{"arch": "convnext", "model": "image classifier", "dataset": "retinal OCT scans (Kermany 2017)", "train_examples": 98430, "image_size": 40, "crop_scale_min": 1, "horizontal_flip": true, "translate": 0.12, "rotation_deg": 5, "targets": ["finding"], "num_classes": 4, "isotropic": false, "norm": "rmsnorm", "hidden_act": "relu", "mlp_ratio": 4, "inner_norm": false, "moe": "soft", "num_experts": 16, "moe_every": 2, "expert_mlp_ratio": 1, "slots_per_expert": 2, "shared_expert": false, "patch_size": [2, 2], "depths": [2, 4, 4], "widths": [64, 128, 256], "kernel_size": 7, "mixing": "mixup", "loss": "cross_entropy", "residual_init": "none", "optimizer": "adamw", "learning_rate": 0.0015, "beta1": 0.9, "beta2": 0.95, "eps": 1e-06, "max_grad_norm": 0.5, "max_steps": 11900, "batch_size": 384, "epochs": 46.4, "lr_schedule": "linear", "final_lr_fraction": 0, "warmup_steps": 350, "weight_decay": 0.1}
Rows from block 6 of a small image classifier, named by matrix and row number. Rows with one number belong to one neuron. Each number is 500 + 40 x the weight over its row's rms, rounded and kept within 0 to 999. All counts start at 0. Numbers have three digits each.
After each neuron's rows are labels from the 100 images, of 14848, where the neuron reaches its highest value: "top examples" is what is common among them. Only what is clearly more common there than usual is listed. The data: retinal OCT scans (Kermany 2017).
# fc1: MLP up (model.blocks.6.mlp.fc1.weight, 1024x256), inputs 215-255
# fc2: MLP down (model.blocks.6.mlp.fc2.weight, 256x1024, transposed), outputs 215-255

fc1.289:537553512481546554432474405507452481496548506527539505459483495536541506457443589514559535461582458519482512508576518448469
fc2.289:516608540494534497508523484502429510490577453451523508457501471481486438469431504548482557484438514491472539473578542471485
top examples: finding: choroidal neovascularization

fc1.395:509534486494581561517504449496496471468493490562523538480486468434465476472423482487534500427557497466478556501503502501477
fc2.395:497499582556515533525545417550457537569525484524523541468505502444495479477467469493410501500499555525489483522540510468547
top examples: finding: choroidal neovascularization

fc1.339:495497469523500584481457444502480505466506493507522527437546493537525480491471511531510528496511406472478520484594501478427
fc2.339:488595504461524534506484512494460546444617466442515502460462462469466460519466539509506537495456471430462493498537511481508
top examples: finding: choroidal neovascularization

fc1.523:547455502537523441556499511465565500571577404494501508448462409426539543422495444514533550620557502471492488468509498461476
fc2.523:511508479455561564511492446551443583442585514493484507520429459515496471521457486521528503501513478486474494421467453502531
top examples: finding: normal

fc1.88:517576415524562511466509505518516505480509498432497453485565542494446541468469437499460527490516530481484427494561573487561
fc2.88:535435492467522534506507515436521490526520525517509485546513567520544554473528472475430449485501467505579500513509569421484
top examples: finding: choroidal neovascularization

fc1.669:621549494505472470496522442570525488548547522529486538460464463527547551465488398479510554505559476536521504542507466497475
fc2.669:545461491549567470538527501471585550481535540535477528568581498493535447428537480480499486546518453627444533465504493525484
top examples: finding: normal

fc1.264:454500526402452441464501518550482486490491532507455526514519476532516495483502447505423463544458525477485538459540472553563
fc2.264:535461490459491516429550552491456457537451539455503503445464492550525485550519459506533567559545554458523479499482422541556
top examples: finding: choroidal neovascularization

fc1.23:557624488428528460455398513469507530504472431461540451498492496513530487363491513515475473490490499460438497423518511543517
fc2.23:532486475501579496530484492477507511519484519483553501546540488579487490454452480455451478500448514477577460435557421512526
top examples: finding: diabetic macular edema

fc1.170:459517470506474481432522542569485483456584445465516520474575496503542476462509514538486441486501495497458492482559450560485
fc2.170:502473492497519551451462515539464505499369504539517506494503482565554458479520553427524514502553512495613501481452546454572
top examples: finding: normal

fc1.366:475481534440506556470579552462551509494479501529464472523468422475535486441532467481507570425540516477424502475470515516542
fc2.366:570479525480530500408492516493417479459459572496533518527481524530520513494491458554469545435451493438526459440514563455461
top examples: finding: normal

fc1.137:459493497459487469538551503492520500518504515482552521427519442505505485449464507452537464509459456515452533427553444507490
fc2.137:487559548471460499507444525479517529554623484447443458492519446542478494504536519519611526494507473531488499522479401459547
top examples: finding: choroidal neovascularization

fc1.672:503510490474469490517548555538465506552500464520542511459442463512481506485535496484479560515502436431512532497550502528485
fc2.672:482612543428527491460517476530448433503509456462492491471465436472423475480459460546476513492484578440555478494535526460500
top examples: finding: choroidal neovascularization

fc1.477:454538474503481509471494498375453612525534533527503541516486481516548484467509487557489564529482525429494479496498514559481
fc2.477:514496513496540505496489521475482479521521433461483498439499540409508439490520594507483499527527517477458466454503467522583
top examples: finding: choroidal neovascularization

fc1.450:544591535420488491545499562511511535606460493549579520468473504491490500489513440492424533486505520522480519510524545450485
fc2.450:504561416512565461533473483486471489514474493484493463510495527518535515529502453462510544559480539479466511447480455481564
top examples: finding: choroidal neovascularization

fc1.373:427522499396466465474473539544502504499540532535515554520538472547515492490505506564464474512417556478463524484519496493577
fc2.373:557398493519480445449548556515448497537409525486522475463466485508545500522511493500527541508500547513524485475529446519514
top examples: finding: choroidal neovascularization

fc1.212:512549556522480443545470505498524485495540424505535552471487495476520531450442486506465537535522581521470552485522462518502
fc2.212:507427480499542529517525518536460460467538521534473470488475389488503500526504496422467557506471545435475462453485456479564
top examples: finding: normal

fc1.443:444506485446519511428482435433486511490525534501524506520494508586566482477505547504530511473523472528460501486458503466431
fc2.443:561474518538525500415528488493480431532511491518425465502514566484531466556574471426482517551520527474417462502388515533523
top examples: finding: choroidal neovascularization

fc1.673:576536541472476495451522544506528519564485548522508495513506499491472519480536467531534458486530480547453492523542502501542
fc2.673:588458606472506452483552495470442504521467522532488562507478528563446448478427436541462525550452518444459466471486505455507
top examples: finding: normal

fc1.161:454532470512490555459504498457551458507532531538599484472480460475523461460521540560502514469507451467438478499494506488470
fc2.161:514445549507594512436446473474447510454399452523576428505461529485558456535517547472565557522572457498571496437476515436535
top examples: finding: normal

fc1.297:514540514468530485528498387508468504512468469544539510496539479533518485446465539465583554525544508478463535483415524486420
fc2.297:518547444543542480504476492524459485500505452431479550469498448492480504474501429488571546483468445497440473481521445539529
top examples: finding: choroidal neovascularization

fc1.134:453521528461476529444488534508492472539562523529528487467458390512518477433540562492532508453502514529478532483520464510470
fc2.134:567471436529513501490502492507453457429489492500549391517511520539528495505526505462495558457488514473515536485471505418501
top examples: finding: normal

fc1.476:485592466489488561534498501508477554465445504497519545537550513515454515464518479539551558424470475501495521454506579520482
fc2.476:465463454484539467498509561476466486431508494441501416476414529431569506462567489407487569510459509507464417467518483519588
top examples: finding: choroidal neovascularization; finding: drusen

fc1.428:575465532524511479525479505470522476521495465513505546498491486481471487470455438568601496514455451565444453496568548478546
fc2.428:598539531501555480501505477544462509464543499518513525569467472483458473477474487477447535503481500485407460468480447535578
top examples: finding: normal

fc1.611:466519494506506387416466555470497478536564472532568508405425488476493474451503605450548494464482499439389542478493490492491
fc2.611:519456448510462509464462493533462487507488502503499430526568452553539516534486526472562552501476482504545532485508533485473
top examples: finding: normal

fc1.742:467531526452512469538544528510557444553548468562524505455531442532514516488530513528509532529474499453500502493482516530573
fc2.742:564465506442512455446528523521471468559497476497483466435513487534525486511511493535544540538499565551515532487486487557475
top examples: finding: choroidal neovascularization

fc1.646:535504561449499468503486493518584560508495465535506490509530405538482515381496492518517537514494472554469543447552490476509
fc2.646:524505458530598469496462505478488533475487531496524549461441521552536471514522517458524538489455511461446479449509446467531
top examples: finding: normal

fc1.201:478494595518527511487414534530460455546572469499557488473466425562498525466499543487505432501504499538501503475494442546496
fc2.201:572476419534517527435514502499431497436453510546565457530524530543558445510514496485507531418460527457565528495463459447512
top examples: finding: normal

fc1.609:521525547474502480469452528523467476531569480476551507494461403529546496426517585500515500459514485531460504478501445522471
fc2.609:581496433548544455462533506480446512434474497509536437524512527555540458512508457464533547421449517450548519478443465419506
top examples: finding: normal

fc1.753:511485530482497428476541512472528492561483514508498485502556372528472478451491453517520521527473529534492491474479469497539
fc2.753:541482468524569410485513525421438526513482478483533531553494487577505478494463496500555552451485482450477456464514391477516
top examples: finding: normal

fc1.375:467522437549507472496525521547494439478584467442488530486517532468495498465501492535489456509567517470479506492540467599447
fc2.375:516501473523524555427491515507508480499392501566508479491513513547550511499511589444499483468577528472588524479450523430547
top examples: finding: normal

fc1.71:516541496502528452499536527437458433494592477454497475484466489494565480481555558555535538525495458586465457458485535565527
fc2.71:563480441516518494466435501507509495429523498519507552484492480492546504489466526358546514465472495473547533571490447465591
top examples: finding: diabetic macular edema

fc1.446:548610508416521478497487478553432556465496427548513460482480507542487451415463532522555536507504509501449466495441458483545
fc2.446:521437476515560551549502582440452529473510480518504415498486494478498537455547553476497545414499421533473458479480469498481
top examples: finding: choroidal neovascularization

fc1.436:468536547418456553494482536525523480569496593476455477459509525548451485467508512437457458503515559517503508483444433450477
fc2.436:530457443461552478500519484454411468475514481464509484521435510461479517519528468491466501422503407473483482470499549472442
top examples: finding: choroidal neovascularization

fc1.80:518493502489571435477449417457493521520516553501485469448439504503527425444505550493469515542471519445481508446590513474592
fc2.80:514566463443503493502524466534454553478558489426489507529554488442485449468479441561495532493476519530440504475533561511445
top examples: finding: choroidal neovascularization

fc1.274:414496471419464456472478493564483441478477484544507500437508513509499477455530462404529486531504499493466559443499418532471
fc2.274:478469490477454469477575517459453470556493480409526501457515480502544526528509466437585596514556457481483468497474426483522
top examples: finding: choroidal neovascularization

fc1.504:490580506506529520500513456461519505487536486480505491528524496523511518478473491540533494424443471563457454425470539546465
fc2.504:488449454482471507527504495449560466486510526573471477478483519476562492462517499420422413507462510503518484538487553465484
top examples: finding: diabetic macular edema

fc1.470:536559505544474453527530429529449558551490534513473552495516475534486484453484543529514503475487461473467511497493539476505
fc2.470:531536495518620457538473526416478529388493455504489499475538489482467524515512487529535571456519450509435512384491473529479
top examples: finding: choroidal neovascularization

fc1.1:578521528478475537502484446482533503507515625473501580488500566480457487490472457410585471506405476430516533472561526497504
fc2.1:533521543541537475505545548503516486467510515606454518488504493529544475482509515498405489516479462573587538498491490514489
top examples: finding: drusen

fc1.125:487528501513543481477455460427434509463523463496521555434489486476493469470547564461455527472573478551456498511509467453501
fc2.125:609470518509558540472488507435418526446476483494506433518512545502559477511511507454528504545501558486515478439453468473528
top examples: finding: normal

fc1.122:546557450499422483544520475528540567483516427459553516471462474554525475433521520571521543473464491462430537498565556482561
fc2.122:482485532448545429532533519479528450545573454414503451528478508508535546450499461489477510582429526463489507475524530466479
top examples: finding: choroidal neovascularization

fc1.116:440523438491471501460483543546489486490580448504568450469484528486540491458530526503519452474499440491458502472526463483512
fc2.116:598475522570552507415469511504419476430433486501551413497494528539562451496508523473543596480527527489582522453453530461506
top examples: finding: normal

fc1.21:455511502517498562498472530541534504515541394477561471463480470453524510478530481536517480476530467520538523485552465446470
fc2.21:575532527519508510509496521502427474461441477491561385518461563540515450475502517528524575412488505486514519502481463470567
top examples: finding: normal

fc1.542:453532487541468444536552533468495479519510505482514485466519541458462492467490464534490486506496523502489520476529524533420
fc2.542:510503466541550560495500526432517457471518472539428465483500512489551486502553438421488499498525467459506492460484515496571
top examples: finding: normal

fc1.109:566470490476479419504472458556503493573487493500564448505536498558522457467496565510444490532477492536473541479493476453467
fc2.109:475439415536502476451545554492502488465465531531551504517573518476503556500498559447514495434400508484481473502510451507563
top examples: finding: diabetic macular edema

fc1.318:439529480514441485474517525542546483493564478514548455433458503497567486459485534539520480475494413430460509465490477512507
fc2.318:518462499492552517438437496478469499493423500545520430490505489505574468536521522463558534496531504513593558438494544461513
top examples: finding: normal

fc1.90:472507551433439493476498569478465490500531525496541496460393451533540482444565574507562517439530460501428524477517473497484
fc2.90:555523490528525494504479489465486482451490491546542393524557533531569480536506507465509535421471546462565548458469479420530
top examples: finding: normal

fc1.498:562494540530562465472460503508456445441474471521586486450511499542518452475503560484456451513510520523488544430520477456470
fc2.498:556488515485505567423482520519510434497480511550484403496607529479567498534545510463513480451499541483473504491487419463635
top examples: finding: diabetic macular edema

fc1.710:493518532508411579486486520533567471537443566519590480487550449576436484506460445492550473457548502513445463480519480517534
fc2.710:530529526537580448443523471513509494440544535528543558502529472516465491486488478528428542453460514489456484469476491522501
top examples: finding: diabetic macular edema

fc1.69:447529500482485508492489507539578521516535482516547517447473446489475507468533515448540515449560462488427529481494462468518
fc2.69:550504516515550503482452495488426488464485483496557371539516557516521505535482491502490575488490479484553564450500541377459
top examples: finding: normal

fc1.639:526485503530563493484513480447527500533573454507515535498477464506454515455407513475431484464474583536484513457506540546553
fc2.639:401490443412490535535548485547488487544469573503488550474511518438492470471454443518464478549463528497467497508608552443411
top examples: finding: drusen

fc1.468:533540519429494512476498536513436492574519544517472519484512531540491460498471480415555483468451487514465467508470486535519
fc2.468:548485534443552464478486477476523443478506492450490473449561476456498486507553452495558549585459497554423514434513487503548
top examples: finding: choroidal neovascularization

fc1.103:475547540498515519457449412467565490550516510475561482523630495511512517485480473479505426523497473498412513482518471498473
fc2.103:511458475494445510460502433527487538514505548510473532481494443499491544555427509479464488492531520465469487534467513486498
top examples: finding: diabetic macular edema

fc1.166:445506521467508512553506518552479522423464514478519501488533447469536585474458450535516497518482442532520498481495456515549
fc2.166:512501515433490440436474510484450565479471511497476465417424464495467490513517561550517568543497435517529550486503414518537
top examples: finding: choroidal neovascularization

fc1.489:514531469376521549555503479431428463551472504491497482509485420540521528466529457494560549529527484536522482478448537549459
fc2.489:475483549513472509482483439489530598476496470458509545500487426554490579505498451459446449503532486487475532526487435479593
top examples: finding: diabetic macular edema

fc1.25:493529509525503427507509559536489453562581481460539468474539484542531485478566545522501467494485508517500520505565506559504
fc2.25:595525446524523493433546523539450518494452472525543515497544503519511440438493489505495557455477533512531487505449556484436
top examples: finding: normal

fc1.686:583606513464476494536467450502480579498466514510481479519540447479425519467489478472594457489448543465516573469471497498409
fc2.686:454478515506637493534577526479490469502478501518511512569496512533551530505548455556444479530538507434495487411523537518475
top examples: finding: choroidal neovascularization

fc1.4:500485511416428449495460465472521473558551521501578521492468423563546454443542551493532488503440481469486502500428473575496
fc2.4:597505535564521475480488493431523476513475517558523477520536512586560462511522462432491494477505566471494516467457481488495
top examples: finding: normal

fc1.494:461519483498495510487496537463533483459497589493499446541501525524463584488464477520500458565468493573493461476520501462499
fc2.494:530474450476499519497506511570414502513475510469566538480452523496471439485517499549514584547450543445504462518516503566520
top examples: finding: choroidal neovascularization

fc1.766:481538512416508530524518465432462507506486558539500488504484375513518522452504497514582567557548435533499508484462493485451
fc2.766:491506512511464509452443404498508594478554453496493529453487467531507546526469484441499445530525510479449557506495409462598
top examples: finding: diabetic macular edema

fc1.276:494492493510496498461455453463493456456514463494554478473540565622492435464482561449459434483486523521447492491495521489470
fc2.276:508463459517474504462482535501505437486493472489495501464602453509525495474512564439516530514489548473451466512501460539609
top examples: finding: diabetic macular edema

fc1.524:480504457525506498473457458476517450556554552506467531449511524512443461477505513451484509485496489454493509448557528545455
fc2.524:502459550410522537547449479583435517474486497483458492482396457466453484538488458551543562546472469519510495456558550485441
top examples: finding: diabetic macular edema

fc1.110:559510450485524447515510445523471496527490510475538501512504408495525424462514496453510535548534538388483545475471521542460
fc2.110:525520511500575496465525493541434504469478496456540536465487455450447474453501497556500534502496433491490428475588525547478
top examples: finding: choroidal neovascularization; finding: drusen

fc1.328:521522492545579487454474449524475498489506535497508517488442504540566514466469491572526525501534470546504450491548509452515
fc2.328:503597472452549478468557488506413583452585473430553548511502476533443439468437505533480518467423503440500508472568549495503
top examples: finding: choroidal neovascularization

fc1.559:470538484496509473474508596415540505568429574516496504506505557480488509473549518505546491470491507478479469469562422551532
fc2.559:466486450449484521482456477560475483519476528481460489467500464475435488481482506492505507537474487499453520540535496524484
top examples: finding: choroidal neovascularization

fc1.704:472497532471464414536498475470448410533486534535521505517536546551555397495513537477532466513578486522479452498464477448526
fc2.704:489471465430540523420503531517476402466519550482513511445542480473482544532511534507492539434481517441460505433528460421549
top examples: finding: diabetic macular edema

fc1.190:503606489499447515473508535505539502602461510497509481494552469447471514437546484516522498544480455456446453485549505491480
fc2.190:507480502512642497528501481494548526453479483500480621488465452436493565512448491480499474493477472493419496380472507537516
top examples: finding: choroidal neovascularization

fc1.153:492611506399462465494524465532527431507469513428551457486493462598506482487508560486443521522542535551458541506458541439486
fc2.153:521512483530493519514565520497454554520507412453538480453498557518515498527487506497536528615533520493472482492534474507576
top examples: finding: choroidal neovascularization

fc1.241:494534425494485451481511576491535500501434601495534475465484541506485487460505546509534469472470490458500486476557457536514
fc2.241:457527452463492518494487485493466489455499507441486518485494487481422490511480508525523530526473471441437525518502507526476
top examples: finding: choroidal neovascularization

fc1.5:466493463522446492566528531505490498504517479458496516475506541489538463453449483574513467490553493450465531488535441509489
fc2.5:483504449508511584463474499495513484484427504572507489528502507534565519509512521481504482474535489466569536467467527471508
top examples: finding: normal

fc1.512:540576477485451455480480511479466513508501505482510490459505442505503465418556504443484512399482556517449487521493475507543
fc2.512:467444406496612465455471521467560511531516534439491483459451533405488486534468563502547513501535448491471539459477515496525
top examples: finding: choroidal neovascularization

fc1.407:506487509465510495494506479513478591520605525455499512480524549614557472472473481545502477476547510507475483486496517554543
fc2.407:512522499533490574497513496547518443484487467578554460481574501521522522491528553494525486418566499513507485507457529407464
top examples: finding: normal

fc1.293:500513435526512533454530495519471531476494504505553565513556459480459503491448527520501556464416456473476437495514483508560
fc2.293:489471548526497474538526501521448484520552504509494540477511494477458516489500482528456516562518529524476541511482600526396
top examples: finding: diabetic macular edema

fc1.715:565478507493503489524480426492533504533498503562563530513492382535516439451493512574544527487511499522462447500533499469589
fc2.715:590518538550547497498483471551447565417548542534488528543483492517458413442459437500474512514418522521437494483409483541519
top examples: finding: normal

fc1.329:441557487436449482472500512461492492472469485495531498513554477541556458480549524576450515500521526451483494499497545517564
fc2.329:509464451502547412483600522476474416599444459437522517515480488482524499472521563429498504444507531491455506476531450510547
top examples: finding: choroidal neovascularization

fc1.433:462511540413485474452493464514435487491531499535489494529501457552533473490495514421514462502478535535459490490503462520545
fc2.433:524430426529476502446486488491475523517423520475491461501488549522574533511488519480570548492535504461538445468515392509575
top examples: finding: choroidal neovascularization

fc1.91:518559457455535513534475496456396533483553423475512485469483527554498509501510514530589592499551481513511447515480525553431
fc2.91:447446524469548514560573503449470496423509451448522462481506477508482539444544512543528494517558438557451486459583486568523
top examples: finding: choroidal neovascularization

fc1.456:498530448528551468539477468438518492536520481527478489471463451462463441475545511468480502479482569450449467477468517577585
fc2.456:475481447451537480493472515545491484448440500475455488517513546454458512506511465582510556514544472473412461445504549464417
top examples: finding: choroidal neovascularization

fc1.27:572594512505473481472437500519482538504476491494545505514530548491472514519503478487568488429510427503487447505533586500579
fc2.27:516420537509550529535523504487492496527520511514525466528515478525536537487515433466454506463510495528579456413446536447514
top examples: finding: diabetic macular edema

fc1.589:536514491407461499486497516554447563562538505565515496505513447572504500467485540473555525458494550547513526506461495525463
fc2.589:571474480544548500440509518496492472463453515582558456540499505531553476512526459471438524430520515490546525468431511453483
top examples: finding: normal

fc1.687:471501519455454472523469480531582509472467520510555517498468435435516498452525514496497546453464501491471471500594493486543
fc2.687:523448484497536451430513495488423516410486528518536508543488491584436476505485470517508518457490485434523464507491536428506
top examples: finding: normal

fc1.663:510513492497549485481468471498514445524518475517554521467565521450452544514467537486491546446427457464487520507470486517552
fc2.663:449498540489464485516486506454524435475572533542509544497561511455490519461512486507456497522434488518497516528472573463386
top examples: finding: diabetic macular edema

fc1.383:426483522441476440457507521506478471484501544493466515505499483513506520476506431465447469590459507473467534439517492500558
fc2.383:526501503466471514441489562443469447528452523459476468453460527548553508512537458497586553520513511479540467514496416504566
top examples: finding: choroidal neovascularization

fc1.651:429511557484480536438533487514470511452481565511489480550464529544494487512541494498447543546543489517503451503520511494477
fc2.651:522465459474552559510533572446422466493433501495546474504480567522513494508547567510516559414498525498537459445523441528558
top examples: finding: normal

fc1.401:500512516515524548531502480400425548519494464467476465522525536480491485482566509488532488454570552512519467473481554541552
fc2.401:540344452525511565552540472490526564473457520492505505510452431535507540469493523517425455520508481582521469507484523518512
top examples: finding: choroidal neovascularization; finding: drusen

fc1.718:506591532515487521514528462465389515476500506499451574536546547502446548505480480433583501505463482540526434508499469505528
fc2.718:536366500522559540522529478477519452451488455495492485503505500513487521507499511502500499508463458567496525495485568579451
top examples: finding: choroidal neovascularization

fc1.3:467631458546445496521544437522512593433490449443538510527491413505563512479485517572541555468564521501517526496462541464523
fc2.3:510488435496583538528578527419440516443492460450512465492493544481531488502511498487505570506524441470421458465497487481561
top examples: finding: choroidal neovascularization

fc1.694:510497516443517507516488520534444484503502536514488524475500543504532528486432454417585553459522413545486503495512497501445
fc2.694:544459539475545470504475526530449477507547479484466465445489510455508517502550439507517536483535433580518474462515480486528
top examples: finding: choroidal neovascularization

fc1.562:554509436475478486493513441495447554495492549511539540521547388502490505479485566462511503452455524447516527494459516537505
fc2.562:547506479477581488506514511527449534426491503521520526479499507489514503466542406539509552518479519559538472463519525572472
top examples: finding: choroidal neovascularization; finding: drusen

fc1.664:428482481447451545493513461566522541540439545506502473457472468514580482467520514459513493467520479447480564475447465448442
fc2.664:534460466479549491485468535470448497520506500474509474497504505532501544501523513447610524406442520429513490517534539506476
top examples: finding: normal